From a checkpoint of a small image classifier: batches of 256, held-out accuracy 36%.
Rows from block 9, named by matrix and row number. Rows with one number belong to one neuron. Each number is 128 + 24 x the weight over the matrix's rms, rounded and kept within 0 to 255. All counts start at 0. Numbers have three digits each.
# fc1: MLP up (model.blocks.9.mlp.fc1.weight, 1920x320), inputs 0-106
# fc2: MLP down (model.blocks.9.mlp.fc2.weight, 320x1920, transposed), outputs 0-106
fc1.297:114115128118122105156146135119132138144100137096120093099120116135105087102115163116149140091117130110168120116127106146113160112120127152132150076140090115102153157120132131117136108128142099159142135116137111117153133131115123146094112148112126067106110128143154117113121140135131125163167102115128125142141158116137091
fc2.297:109101157121165122142175124152122152166144069106125153121111115147110094115063100133106164156143112102081106079125151131101199124099119169136087121168067144151089100185081144127129150144097144148161114122152149091098147128109117100165167124138112120155146117088125116150136089111130152135140146143122114159156127094120192
fc1.298:131092100120099176153169122145143153124150146116089136143137130178116164103099117181144131142134145105124159114131148134075103107100124141105210129115106119156150103132134094143102134125132108169132121149110139128096153095164127163152101120114132170115100097087132125121121123123092118140092124157123168080126125145131148
fc2.298:095149132162162100079131106132142123099120134089141133095164136136116126170140123101104128146122126104144151085153131159136127115156129090092108125066140154151149130102110178148114169131092124135120130131091131130110120133129133109149131159139097157155178151095116110133143129128104144143128103111083161115170103174137113
fc1.299:103131118128169160100115122118127110071126109104133133108128099144082114135106099119131122103122117129142150119119102123117104116117150138093149148136134144139158122157120145164154157096129137164132110129110133130147121119146128099159134123126128105125079114123084108134194140124139093156111129175120118123116121103079125
fc2.299:114157108116162098069108113092110145143081087149118103126118167145122073159132089123127127111150142146117136130123125128095119160138100136145152165143110159141154132125151145146121120124128135122193132167100126106124078121086109180127120158108170127149183156116131101154146106110164095138116114153103123132141104132115129
fc1.300:128106090147084141098172141152137161131125129161161125110126147096137155164115138111113116145122164180182106139117090137143157125122127115156159095101159118076138152109124114140168159148134139133139095133122120132091131125111134142110150092180096116124109116096059136142114157123153105154150148120158151148152109120119150
fc2.300:129126144107117143116133119140115117135084121123149177087108165151127123155142148130142168145074115119141163123125128171133126161109111124110123124080108158130126122127144100137105107124108126065153114121122115132138127154101150158128152121097132164078094145148103116146131126142112144133154130093137133134132081110130113
fc1.301:127194116123117093100153096111114154128135116126134125147141107121118162149142130124114117158112153135112139120084123091124125150141130149107148152076117123110125122121118071158106126120122135138118181086128114161163135081129111084126155097132165127145111152072184129097144135112140130155127137111143133119121164124085153
fc2.301:154104137154101109159102170119121100158089147160116072107146153178150123120159151134115099138160169133135099087147142122112170105114150152134135160142124105122147141104104131137133175101131085130136109174126097121186103109155136130122125125121138147145160130132111112118131122129158145104135145124126101110130158113141142
fc1.302:068148104121126079129124126156127144141131143152133103169131156101129115136113117136110115113112124165142126111101109150142092076131119122136128133128107146114146166089113120136107109168132121105111137140143098109117112157135091101126123120130133101108120125125156137119184117111170156132091141125142131129140165150114097
fc2.302:105102141151090135130152138125132117078159141128111094114101167140117184152160107108113107144101121099178093117110117141086135142112131106157102176121128123112137121121119131123101097146118137131135113146127148072161168157114157095139107166200160182124127145120101129132127148078130146145143138139120109152116072100147107
fc1.303:119128126112124146146128118159122130157074140178165111104106110137154114154134135092142052161126089091104133129150127145139125111145184139105116150111134132131129090148161103121121173120103107096133114113133100151131098171094134124141144159137123143150110145149154104135121099120145153154090119124079156154133137147107061
fc2.303:144134102120148149107108106089125149134148097056135147121132110138128127168146109089142126084122082122136116144167151143107137166166124149127163119110135150136127144182111118125125136160114119121099103129153128164131154124157124113131140196124143098115103154111156141116155147134129136116136163140102126187156134103087172
fc1.304:152135109132114125134148136125144113096096070118084141118142152138102101099130160169101072096146137105146109113184103151166101101143136128117120094124134098121152130149147152127095185134154132148152178082074124161122119151090136148131151183098140131093112112115121102135106147116152117113124164107112096178129139173132156
fc2.304:111204132131117147091102102135160099158121142138146122075147135151075150154111092146116116109110126154128099152097089121131100125116103127116150089111065135109104123142113139142131107104100086113170095138153107164120098147131106139180094109092150152172144089126113119138109135154119133090131144105137104126109101075123093
fc1.305:127093141138104098102166119164101134118147166093126119157142165130135144085159079093145129144131121129163092119152110114116125128126093116146115139135069162124083102150151132115145146147127146119134105146134175108132139113171159098133158149116131131140165170121108146117106092121074137156121085145155127142153124180131115
fc2.305:122146125128123116152140110118144141137122115120117121107099120139146144106150096095130153116102166147133096141113108132114141168164134122144145121098078154107129104134109137170134109111154088160126081164110124153162096108176110175155102124126141119109075121152156135089164127138119160114135120094194133134132147111120112
fc1.306:149135114114085164133165131087122135116142119120134093122159158141157102117105135113191103133098120125102136111133141106167084108105140111139153132139123158081170112108148083084148119118102136114141134084134099111112134105088155080144147145137118139108146134120106165112106100149111159165137084113085119107107164145137143
fc2.306:152144132172118129128107115103157164115147101114096130176131086096132123176202130157116127101107133137169192157140131168113104162100130169139108121134132117148162142116127151129167088117117104131122126108138102127180206153099109120143155138137153118074138075173151103116161120124137115179146147076088135136099166156172142
fc1.307:107133140136097153119087130130151094116139157131115127140117151133162128096122112133143112149122160101110107101135133138149104126146119120101133153121122127120127180105116142136128115102110118097142186173130130132098125130094144103121101144124101146181131110116102160161130183149131080155145139085114102120091131062098131
fc2.307:157107142134138090113126092138124168133161131098114116142134077165143124075174094139153140119142157118146144128144121146127143142124185130138151150110094085179138126060156164100107105069120107156064124138056129114153138130088125130093145102106163139153108148067114166109122119131100144132089128113147104103066100137110116
fc1.308:125116102143132132118084130104133099181141153127157122170153154158154146145130152072106129095126092111156150147121150092161157105120141149133098136106090136149122103102110146067123093147114117099154113138136113136096124148113104131154127085150113133139127122108154130076148105133170156121110122104137126120153122156148111
fc2.308:176144142118139122105129072144112102109120064084165091133143136142102132088133135167137135115145118150121087147104139162113136105145132135084162142141121129107125108126147109117118119157161117122081121151104142149086179122146115110158161098163131132111090122094137131080133124150183105121165129104137149155114149148172144
fc1.309:121094098084181103150126131109162133128130126115139113101133128130168107127136085151125096148081146123136126117105148085103109086092131160111152109112139099155154149079147141157128122101129161095108079126144119134104146129119108135210190138110117156138136138127103134107098105122099144120142137124150177098151163144135131
fc2.309:111126126102087125102146121113101162105138105144135163113144126129107090134145113104128116151102150164138110167141175089118127085125134082124142120111081116141094104146110114098151099100116120119141125142139159120161137113102091090118100137137116126134100141154134136131129128127151105101094144155169144148146132152157156
fc1.310:188145166121134139127132119068186109136131122138117124152179143113137094110160093117171118148124138153172088084103139127163164152127110125113088097108136131104132162130105143158148090138133156118120104096118100122126147152162148143159107109127154138167124131120115153137147100134160137149171149130125181088128098104115117
fc2.310:103150148136157161092129148124090144163136147128157083160109159126113140143092124110150089139107146095140124106123109121176146104116157144176118114087127099139146175128108162138052131148088138141118126121122131117108114158154145112145144119201137143125117127135134161164144119115148132152128099132125152116155109117160139
fc1.311:133136159119140177125101118106188158084127134170124125104147113142150128104103121136110129117132141129129119108137124098117129127108130107118132095129101137116183103138168135149100145145137113151118150161105103068131144106089082136123105129129162119148133099106080150149127090136141120124164151129184140141150146120145101
fc2.311:126120159147089094144144116105101123156134096134080068102135138101123130127115129135123097122125173156183123130094152128130130078144146131149138147122148146128134138139137121110126131145118147140124120106107134132125102130163120126166137095132133170120089145114145171080125158076098133141105128114094153149120098119155132
fc1.312:179118132084130111170108148133152120119127170103152129174121042140120134078080107133140114096125113172163119104144141136126130120102126123115128113153170138149130178100137120124151162152156140126118104126124114147109122112124139098122145097140143133125115131115132134118141116133125131108153126144117108166119078142108127
fc2.312:153126154106107090131112148136146140154143107074109134171134129106096135127125101116118151173146117132130089130148157201110130148109151101103127148105144112094169102133107163132136120168139145119054097162060140144159109125136104154139097145120080136126135139149165143114160097089121127171138131157115138124118124141139105
fc1.313:144187092120163117150104117144118113143128088099116143102095181150132122096148123192139086159109126148125147166139150140120147115164139163157132138143139111103082107143167144142160167138107125089130091115146147134104096125162138135106122157121165127095139133147140137169161117170135142158123127110125144170130086165108165
fc2.313:108148144130123173134121120128145100106090150093178121122128154129126175130102164097178131112120125145115167151106123098147131104142117078128126107131088105173136134120172180145138149115133162177122110147127125147126099123123107149145139141109159155137096102145107078105115134128135123126118101131148120119130108115107138
fc1.314:072141109131132156116116120115134091133105094061123110164125166133120130154140141133121128107139144145157189120105167125122131098131164136116114117126093120110153097124142111151118105136124112100155114142144129123125121134123147173143117144128128109100163132144142095121112126129141128127094098057132135145115124115075098
fc2.314:097132144134156147082126134112160108100114200086148158124127112177141089114172119124148118140096168125104089152137121137127120137138118103127174113136091163121133142135118116127102119118140128119156134144122110122095113093158175129153106119129158156128133157110116125128119121116154145126061134132131121089106103111124096
fc1.315:098121150145112090105107138108155148129115119144102112135165142070119127103127101113126133136131097144119140099116127129121129123095154105120128137147075143154144167142116137131113092157084109121162131152087164132126154161105130138163089125114133166122130134129082135154107122098117107168104130078105182110134150139140144
fc2.315:117151168091068134131116151151139132122125152102100107101126140144117095111142102151135145146111099098126163118153110109172117129088114068130156118122122145104149140129109129115117175098097124157135135141130139118157123083127149126148122136107148124093127118136128095175051131121162108116120131100075127176108101167101160
fc1.316:158122120097085148123165123146165153125098121104106118096109118081116124123122119114154109144170120134119155149149137088177121101138101147123134102163125115166160124149127129128168111111117160116125150161141116171124109206101177133159144168120097146111159121164135154138203100124112124134145163161128127134134123123144122
fc2.316:148125159132124140145155152147139087103126112096139112109123167148108103133148087141146106110107076114155081119154147132105166104130119119099134120144181122094143139151140127119117152146129147069148122169139075153161130138107142147118105141166164145140102100128123134143133165122128118128083124121158111106169143117139099
fc1.317:111120148144142144116092118142160126156158156151180128128172111132114156159159126123129135132161137125089133136110101092146126122115133148112112123139160126153102112139114143142091146156134223103110118116167137139154094136146157137105108105131091098114107077125148141094129151113172135113114106124138147104124108143122174
fc2.317:108131151102111151112155131181117120159120133123156129117098160105120146116109126132131094143162131132141165096107120146127113173133085129131175125141136107137118116093155146121105145150102120160090125115131172131170089142106113121107110122125134117147093178131126114141145138169128127119104120105109110110087134094144137
fc1.318:139150115106103095111136095130120131117102140109110145123083134073127128098126167135110114156160098094102118082100118127111122131092108112096147134132119128110135110108084110130115136141109126109154093107078155151118163106164131101161123092120117126152103133146107144130110132172095144130105115137103153143125169117093126
fc2.318:118151138094102146141145124113104100126132129128133139113158189128150143155156164166142154119170161134121127104092094117165140142145147124143129154163132109107099133117079101138134134153094128183143110106124142113128100093187167099129183126123155096067118092139118130116109129129152170129119097160106155179168084127139133
fc1.319:134137102107107124149130141142124115159130115154151135128143130096107114114110162114161094151121124147154089102161176099103141130080152137119129119134114151129140118111150124098085178168095116122118128170124144135122100152085101159159130084096132111147165129139141116130120142153109168125137120135129064113165115127140166
fc2.319:165146122147128117118122135165154133138139112136102133116091114093137134164162144135134110075133139111174109141099146169112107158132134157093124133129144098135125167147140145095095127120123167148126133175140147107131154148117104122157134109136163130141126111130146122111180100116160148147147154138139115153118119099118176
fc1.320:112161086133186147139140164110140166133146130149158118128144117127145086176152116116141163119158120119162126116145119072107120121124104085150154106133140134156146098115135110148121122163141151127108136143159144133130153146139092115152122139116162162099137116149087134138115139133120164133158143172113150169171159136149122
fc2.320:121089140143088142130148149141111173138103138101090117147121086120127129101157135129126152129132096095104134135130178090193116134125124153142129148119141108114173117103098159116107135114128110103124121152145093120124126106152149131122144181107101156090111136106119118131138158128136093075128094140162093156146110091165151
fc1.321:129152123104169131140144126133152143107130116108115114103092083129162120095093126185127135104100110108162137113146071117111164152117141146129168122142138116146132152113131117113099192145111122135113090110104127136155134109156084137147112101167111149117088088120114125118110135115135143117099086121132114154098171097128138
fc2.321:107106090159097134161147124148139151131141171133164156117145139131152132093106152126156128153135106166126163073168151154121076095085135117126166128160122135135114154102145195163100081129127128162130113147117114165141111144104100122097098125115165154105140132114128114123116134118149107136099124125179157122075122089121068
fc1.322:090128127141137183158140110130103140107088097109089154134183115056102111149139080130149154134122106101119111140111136127135144167133073129115135144157088133113135177135110147195147109146159116127138156129129103122118110161133143103110149121118146207115149140121133144109158149135105113150096126133119113140103113137102146
fc2.322:133126124112174089134118162175135126137146119113146110120114104172116188131105129105139100129133130134145094162134118118123180126116157146110170122128110105121154154104152121128094092125128114144161084133121106093120119099137129107139098121126138081117107097137130110140135121131173125177140121110161158121125127167140135
fc1.323:116140131114112152174087129141152117117096087095131140106140090104133135127148146074125109111131115100136140124126127111179145139162124141112128153081123164122178184128123112130126121111134148105107129146129155149117163139097099079154136141192165117090130087155141146112096117134108113166143131136135153129124156092135085
fc2.323:101136126052129134145128134141160128112134122105094140144140168125159119116130126136126112126146153118102128118144176119130129121091084137122132132106098130176142090131121119132111133061124102078079086121072076124106115115128131137134124143144099101110136095137144106151143115094114122147088143074142160121135126113136156
fc1.324:115089121146102150127102095105125187119083162110110170143152101155158125128133080154122108140178126147112139120119147090114092156128134146103145134161139128147164077127165144115169098104136110107083112155148138138113154091128137117126113101090152124109094153158115107141157124148133128152078137105101140114118120111117096
fc2.324:159117129130172118119146144182168102147173138125104149124146125151097143098121129143171164099139087140131139126104138172150103069133111080093112108162098141130131108116173119116127116126169073147137119124131196143100184169131110138133139111199084159154139123139119124156136107159084142174118135121132142099123138150167132
fc1.325:133092133159131146074136116120088155119093178096139178111109083137132131097177115103129143182169147130069088131073125103115137115111147108089150175109162085129121130131122119153111115110102174132145147133148101134108092120136142149122125127142071143115152146123128113158095102167111122096116117115159098136169100156086139
fc2.325:134165119140120141136132161098148127091167132141137102120112102135120154121121126148129130113153151144146129150125159101082179127135113147177132125121143114124130147115113120151082124137104142147136108115127099151148100150097113143078070139110116136091135144135129101137132119132143139137128132095106116113161161140156127
fc1.326:115084114157147171126170101078116116103111123114153134128125089153190116141140100102129154093184142138072160136121099123146098091117117106119163172109119138186117137151141103104167119137117128140155104167109110128101143140122129138154115130145159095106110139134132075126132114125142115140116129114100131092131165111113142
fc2.326:129126131109091156125128168107143128134123117109091124133146128114127090167099126096130136098139115150147126136092132168112146124095116079116123161147122108158130128137152143137111131136131142111141112127136159156130155164148122119121101110124111132149152091136133153102096092140159052172169119111156087103152196142144111
fc1.327:153140087103111123138126142085153150151151133149120096101112154131162116130117147156115124127132136114182132128097093151137095104122124147121085111105116137102118095138134129147110142083133140154109137131141134086139164118142142122102090158106129143118131145145156104154086143126134130132139101094115154114210129142159173
fc2.327:108156161178142121146098117151115119106091118107139093123107153125121140126107155122148148084155167106104146146095098076071125116132157116089138148151097104128095124109168160145123151124104123140133121103146118161151181105157152089136143131146207094106101133103111156102102130124097137095124114119176080160139093187116101
fc1.328:129161125145079098116170126120157095122137100116106136142141125130165074120157128142131122154124131148150126123079150118126121112160127097119137154091110174076089135102123102149084100159140148107148169161125098114142155138132184115135113144164115124141131151106109168123109129106122147125137120140101156115117136123206112
fc2.328:118109133120110107090156100113132088122157161129142118135088151065161127134126119168108145134160132140171110101127161141161151112109150104156152113112145154128131088158157108162117117095085178105124140146155095083076121101121104119149129152160156136122135119113141174074121103130110128134120110139146088157116142126085082
fc1.329:138118143127166111105128126168123134138155128117149150147150143129119122100125108150141108124108100146123141134128143120148110140135133122154142133139138167146127126131098160125150124158109109127103151097126176155132137145128160096130159111183113132114081085091124132119106108144141127126141101101135127111136125142153129
fc2.329:103161133102115138132087113118094116144122095151101123107148109123127150185134120131132176120095138139100136123134177128159113129129103150110128142118121150115144129152169122133120113121131142145130163092117149118106144164101142149129118109133151171128146117116105100118167107114117121113108140137126128150155141126106142
fc1.330:127109096135105105083135119125138096115136166119131104133117127158102118106109109126138105121104108127129114132110116133118110139094111120144134127093142143125105169109134139108119145128141119109106149149113111131101125133123158140118135164118077165080142132115120132144150128091132120149119136128167133102118110126144079
fc2.330:124092106110120175108129106150147119120127174122125133129161105099170172092151127141128120104132117188150108123094146146149173136162135110146164178091126087124147146153113138152086165144129129119178117102068117104135082128118153095152116152184150131143127126107156097148162152158133164151162165070114127121111138086174077
fc1.331:130144164105136094102102147152103151114157083061145160138144121087100125134145122161132135126114076107139154088136108143128102160149159126132122142128086110146135145070115109151137134118138125139121113118099141109121103126117102132116132120120148148130121143093114127153174150142155117101137144143145108106108135088103072
fc2.331:147107142105141106124139167112138148137111138174166126120153100169108106124107105188145105140130143118097102107123136132133106129129126115119150079103141126144125124110125164082130177136121156096142152145085117219091084152136106142122157124146123151134122106115093147089128130126121106125143111148117150140136122131124142
fc1.332:128143124106115144153088071106143150116124106108145100206118121126141101164084174130127127098121127119142157090149170123175120145136150132142120128149153176113137143139145154125130088139116125169158156190104122097108140162126087123125124128157102139057107114111160137117112118114103120143136097150104091175178146112149085
fc2.332:130176080134087169151121124120135113160113129169126108141106097121124123141098115117155099123104177130147111094159141097080103130132150125115148131100119103106135156147128093141146146144124135140074126131157133086089111126121102109134127098114071116118131106134139107118152147142133083147159129117133113133150096160099138
fc1.333:158131153116128091099094135137123109118153130138133158115084111147157119124118127163130123109126128124178140102130124151166158106152075113135155070086147110140120136130109098115097140140184148132101162061087165125100129123153098130132121172092109122145104124136155124137107127151110105149102085135172105111163147141126130
fc2.333:136086172151105157143132104116156120136130144151123113132150137107120103097166130144137110121127140154171130181116129138094111132124129087107146145120114099108123133117112096129118149117149148136127151138122146146108155114151130167119149145107154126119144143151120167124142108080121138113156178125130135120142152111132073
fc1.334:116115159160109153125150117084061081114117145113130119091148129161098105098153116129140089094162138090121156174089128131128124107114133118116122067161110102137154110122068106091157131140140132126142137176125157101138136152120093140113140130117093127155106160156090099140127134113158120171164126135116152130137129058136126
fc2.334:136088180106141111086110138102134133104133120118105101147150147081144179134123105124112129095121113145091105137137119150119137129139133113163113115102147128103098168114147135091084164149129126118137151109098149094175108118127120149141115125156114156113129147120111126120131144103119151151120110122101128113132146111101146
fc1.335:134147105164127105107143137100133132156133144120155121092123138081105117110122134079136137136111097139113148136117144107099085113091123119119150085124066140134133124077111184128164093147130139135156123113155090132118090114132141120127102132131117148146130107145091157138123141098134135129163116127109135119114108118163153
fc2.335:113127113132113188122114145109081120117161090081131113132103105152114144087087132150130134191135095131156153124127130171117104124136126147138089168156152093145100144132127143121140072116163090115152135107132142101137127127151150142112133112107144149094132168191093131172147145087147125095159115071154173121072118165113145
fc1.336:131138133134155116136105112097073150169140146105118109156123096164157154154159126107138180108139122089160136117128159128132156077135120139113108123167146122132113129131100094112145143105111135124102145094134095120175137131132129069143152172107118130056153098127149138108124111116109126146127077150098121162130132156134126
fc2.336:157132121128112133094127132121099166142115154122145100141147126148137085109135102143145096129167141124157193121122147159072118131150102131183160129159134107152112120056128130149096087100105158124121138128133159083118147135142171139167133116099129074142150146102124179110189134124136087117137161133152103103097127154151108
fc1.337:125116115141118104128119107139139147142090096132119102109120142138174127117158110162130107108144116143113110151159093142130136189135144101131198138156121160137108154125118091107124141097149183133133124083117117140129114102111098156169153146083103123182127131101136169129150141137121120113142113147115109144129093147148124
fc2.337:088136153120125153156179149117119148118154157090138169149120135159095149140172123156144125125138138129070115092161140124085151102133134117140106103104108115087124142107123180127148139155120110159116146163108088141122114139110128134165126138114131166111161133167136146154143114168118177123173157096159147109133096142144104
fc1.338:139148127136161121134161141144130134108135118104114168124133119106138110137120140121136127111104125118127119153115111106126123126115128106120127167169118129101167131095113169169145147129124153122126132108149097103127085091153113118114126118115131109166109136131147106134100140126146118138096139126148081096117089093121148
fc2.338:187153089139102154126116088106066125137078112113127094191149108119125140133127139075121139114125116136127165125121143129138129149171115116142117102155127145136153110148144162118116157148127125089074171123132085138125089095108156077089166101165124123146097127119140121089130108137086138142157126113133138131091118136144110
fc1.339:109155119136174168137138097189104108124138170134121154093146160149083148115142155126077129163182145127101147113123131110133137123128131138146170176116144056121134140111107145113111142177157139112140112128112129129150136138114138083109093150081108172104138147127120139141132129095137164145130130143148137126123126118097149
fc2.339:122164135121151108124145152143129144135110121163065097138167166108127129126157153097066074103167094122157137125121118130142125099071134132154118140146162142135123143163143135126138197119160116127169135090166123176115163125126132132097099135140109122100150109142179147083116109100168146061155138125156125103130147137134112
fc1.340:083103133136119129144143115151146089195159161146117077165129144102107121087169122114121136127159117139123169132174154158116103137112116157149131120132115154126114164121125136120112171127174096115118115110176146174143136101132074149139130107193194175138133153116110106119131152073182110099119124144135144168161120089131116
fc2.340:135145135199130142111103138096161134118060121148124106187110180119176177124150111151175132155161108118132129081119143124179215149106124138158108111108094107185138121100131209097101122125140134139149106147084133091138119158118163110109111145099117155156174138122137151134115127160135132149141106184160099136130116105118129
fc1.341:116144121135163116130120145127129165117094119104115121124108129118174115106112157124144158149133114139116155159061112137103131111142164114141123148115176155119176138124122121080164072098106152165136133107115138134094087149131113113147168105116145123125091126126146169132139126153130164142181170141156119166163141123106145
fc2.341:156145122132119136148101160103111142089128172124141137112168165122117118110150140165129124095076059172159110088157145134146119083108155098158104107118120139108138098128107167136147137148144117084101108098141118171131109132091139131166113146141104136153174159122087115170124107138103100140162138119124166119119115116138115
fc1.342:147097120163082119065117095131156110075095119126081111130130144131131119160140126127169162111078154091147124100126142113144127176173149126136133139103087102109121143151109164126132113171065111143141115118094115142117158130097172155097117157099113154138124130185135150136141103096155086108124134169154138188102081123126089
fc2.342:130137146153111143127156152109155130120166141120149107114139140114137093110141123163135123083133148146153147101131153162197140086137134135110124129136140158116169119190122158131163182135125115158130116134128103103082162173129084144091140159152116151107111140154136097139141140158150117193129171157100126147142089120107134
fc1.343:127131152183140161113159105171155117097132108090140133129124109148127131100140112126116115081161124129122147176114098128136083131129150131137112165108128098121143155151126067090102156131170120144174111149134148148134150136127109155097106144154123087114129174107133153144147152138134142136175124130122118162135111133113139
fc2.343:120125141139129159099114164138111136148114129089139163132123147108157128101120168078136165076126150069095134087112130140136129116100152123201150087135142126142139128153121127161133136113142131112091100113143056081118152108146178099099129123142139146119129138120127165165142101156066127065149128136122129118164158121109124
fc1.344:107162153135156149153149110097113076151141161097117121134166101149128087142150162094149111120135101112148131126115151136168107131131097139113110097108118157123154132081113097122105138104160176134093114069098134140072126136124108105107131118167137108075097153146163123143136108118095096093142096177128116110145128080115134
fc2.344:142107136104150106092119149162099117147128107107113142104145133162149096095134152116152136128127137081146135100148077207164175119112146134166109094120106111087138109126128129143108117139123162129084175145159121124156130122154113099137138135182168184088133140122138141140130101149094114110089058125129137143143120108136120
fc1.345:142179130134083118116164103159136117116137112070132153112144114145139137063113086150117182102119120128148124105137127110153087144114117118109110123136080141143158115132114108103101118119099113163119102115158129178135133119079133126145096151129115130087123123125151127082153137113128121122120115140134103174159134154085187
fc2.345:130146083104131128111135120114158118138132166141093168120146113095126117081172146115086138144127112115113133161110138074079089133132118101138163139138151116155159091080109155139128160138111145128118156140132145103136127166148122119115104107145163150113204100125152152119110149091143092135158120150189119149112093156133122
fc1.346:118165147103057120095103142121125121119207136119153105124139146114143153109168126137123134115110119143155118144098132178119134141122148057167150131077154133126142112128165148152151128139112148141129104135119142096127125113119220089126129126078112156108117143150134147178151133097184138119146151093147141111156158109103144
fc2.346:087142127118116112186088129125149087148151123170134135148085126126152162138129118106133119126125103176111129130109140140145119066128137122159120112125135120175119148133116079098097130140123121153100118082102151161139156139136103198117139131107168138128127118119127127129120155085178111130131145139134113106097126173155115
fc1.347:109145135137097105120106122123125133164113178140090147171128114123089088142121125120134122112111135134139165131140126144156133119121161134127112119124118127135132075130112109096118134115136090114116123124142160140114121154080094148155143142125115156156119109113128117148163140087130132134148131132166158134131145127162098
fc2.347:140131125150119127129140154105136167143123120151145150106138182114114112079156108135125157116134138126152138113116131097140119114129129152107134071136115118182147142104117152169126156113161127146148087150133165108126130179122126111138127144161139131090157141145105141123120102168116128161080096215144111159112136143128134
fc1.348:140117108149156133096121150141142082133165103143149156104138154160153132125114156101071123118125109131153154105157157198107151131164119119115166083114153099154113142160122072131170079095114126117111135112095105118112137138127102121127139111118155133163134124141072133103132091117143099073126067071137128135127141150108163
fc2.348:142124143130150124113094127152130144114134090148137124109127138148104122159136137148122122116150127141135119139107116121117122102122163111138129171117107160128099221162143129085121142101150127083123148149145108153133145128089134117143088125076111124148150106110118113136147154147132108109114147145131143183071111129125140
fc1.349:145171157093157117149099122156108102103098097096149138163170158105114079175149162113141156131169159139144165130124117142115130119131088164147139130149106155167143144119137147114121123109129078141138114174169134129097113127114118145110132155127118140148149164130121172076120105174123103089104149143137128186107117150174115
fc2.349:120110138143111135149133145147095118121192154136112116125117167151131114134097134119124098134140123141157140158124138137083159108147144118130091137145114149142114096136142133136083133119140141160127149158123084142106145156146130129104191140124133093142093152166113119128149123133111129155139125178119133187134101160143117
fc1.350:194161157083125107092111154153110130105109160079125134134095146121148135105116126125089140118122107131145112148128123148156117132128148087150106175087132098125129101106096146193149113192120129143135150113138109141081153174130095095125182102060140135143123118071150154157107138133149190145132137097133096119151119148131131
fc2.350:095108154115098122136134133116136159124114109178147152153120112124106092166051086131139126120173119140105138108112134148173155104089150169119133126125144120119167130119130131120160150111120115123127145122120104147100133158151149148096151176118085164113126104100109122123121160184156142112136186091102144084128099100116133
fc1.351:136165146162166154125138138110084150127117147136092075142120138104133142156098171147133149128156129092123155103137130147096116168144146102074145142146093155145103110138113102124140141124112120116118095096089111126123076129125130131117171123168142161134154143114136130120172074124159153107127127140109131088109156140095117
fc2.351:162131124124123158136139169128134163117086139107139117096092150121138119101125131156145118118137114129140175118130130125104054086116131140124117143144119121138126132123095117136088099103113100105139197115124116131141129098180138149152124159166124159128123185186114128103134115132163143098120098150147108150172069108101128
fc1.352:209131121126123121108154101121137120101174108142137149102110128205180149093134141096137162140113113125188130089089089144125109118101164116116168095147097133128138141113128188114099137173152126146105125106135127097125103116143120131105098130168144109096134140154116140138141116096140149128095097121171141149103105104140140
fc2.352:095161093171115146102150187134113114118083107115115091119169115120101154087124134140110141134127105144156110108146129116135144145129162106093149137135182122145108097124102130137099136142135154138116139138157132139107135126069105114139132111146152161123109133119112118099148100102120114150135135168135129115168125133129134
fc1.353:134118181121114161112111166141131131143098105109123139144150148137116095124094158145141117110128149108164119134148153146090124128107077093118090134101139128160141124106088167129150130140142110157131097148167102144110140126078114105106176179149187150153121104183102112122131117109156151102137135143143121157121128167139125
fc2.353:167162141123156096153114150139113139164121160114111114084114151117140125135137123136161120097111132179116123168179135087140108139110163085108161131135165150143142113096125077147124168157123164129142143126073105108154107145123140113131108150138115080115131132154139128145112140171121147153154131156105171151127098132112103
fc1.354:109071187123129124153150148133137145158154138147137151102132140107142113173125115095149122167152154142152163133125144102141135106104126116167094083156138142131100112168114157110151130156183166097105139139128131126170090160166122152108118168152134115149123089117078115147117162131150080096155158103132123113159094107145117
fc2.354:096114132165161132155106198152111106141148104130150125166154129122142121132106121145130116097104113154127181147106123106123163113114157127131112118124129107129203132140142116098158108115129145123093123098105185092120115115139122117130150127058146124146169119127104136116113112153096150121130092152164124098104120141134134
fc1.355:137150118139146132170087164174125119132107117146139144096140109103103105146146133149112113106135100140127141170127092106144154162096144097107131140098143139116084124105138120097135095128121125123129178133143153166109154151111107141155171114118132188201106150160110149156118141104115130140158132142134137129111092057154106
fc2.355:170107154161087140151144130143138095174124126137172129159157140115135103097153158103150101111117132093108102151099169105138166126123178096118114115153126129123124159087133110119150128136113092141123133113107189142100114114131119139152123128168123132144129143082137136146138152114139135119150119160126107143096187140119120
fc1.356:092141109071089065138110119107131147117113118100137108137134119107139096119101115094109108160129128129165126151113136112059107130125155184148112138161152108128106141152109095121132140127123126157102139092101161141098140170106099179147102154128127133161143135098150173085139086155149077141149145104139109202155134115094109
fc2.356:127154149109116161113112099136112114119098094124137110146146133122119112074141106122121167126158109126100137134117130111137141166142132118124147100111163133111108136116107129156113126162140126119151104095141130086131097121112130158089111105142148159110139126112132158131122138166123130120130133149102121134100106110153079
fc1.357:117139156110112127085085142150158106064132153103136152139111152151174113164070119156158154081131129132165165169124163129072156149156146117138145140125088115137139088151158081114096145172079144122138167154102140169109087125141133126135153102113079144166155154137172135173113081119122175173127145101138133071111121125128160
fc2.357:118120171110182097153134144139113122114098107105119152114144127123143123113075127141057130132091097155138137124093132159104152143124159138163127108115137124118085153147128067106118105132141110132093057121122087173094170101149129180128078137163105132159128060124117116128150102144137119157120119108159172126151104151120122
fc1.358:100139117098135111139110097138129112110121132117167126124123121151191161106122127112062137143141088128151131142093116112139123117173154148124133156183118166125134115115103098149133132117155096141113150107102119119112144131109129125142144130130108122156136169195123144148094137133170141096128105165132148140148133150093128
fc2.358:137139155126094113135116150131127132130092160171159089160138128145124125127135128130147104148148153174090140167085135121150129134143173142144088099097138115137184135130143116094118107094112130143107105112130124108141113143186124122122126160135170148146175127116147127115108155118166111117168141125175156118172106133113117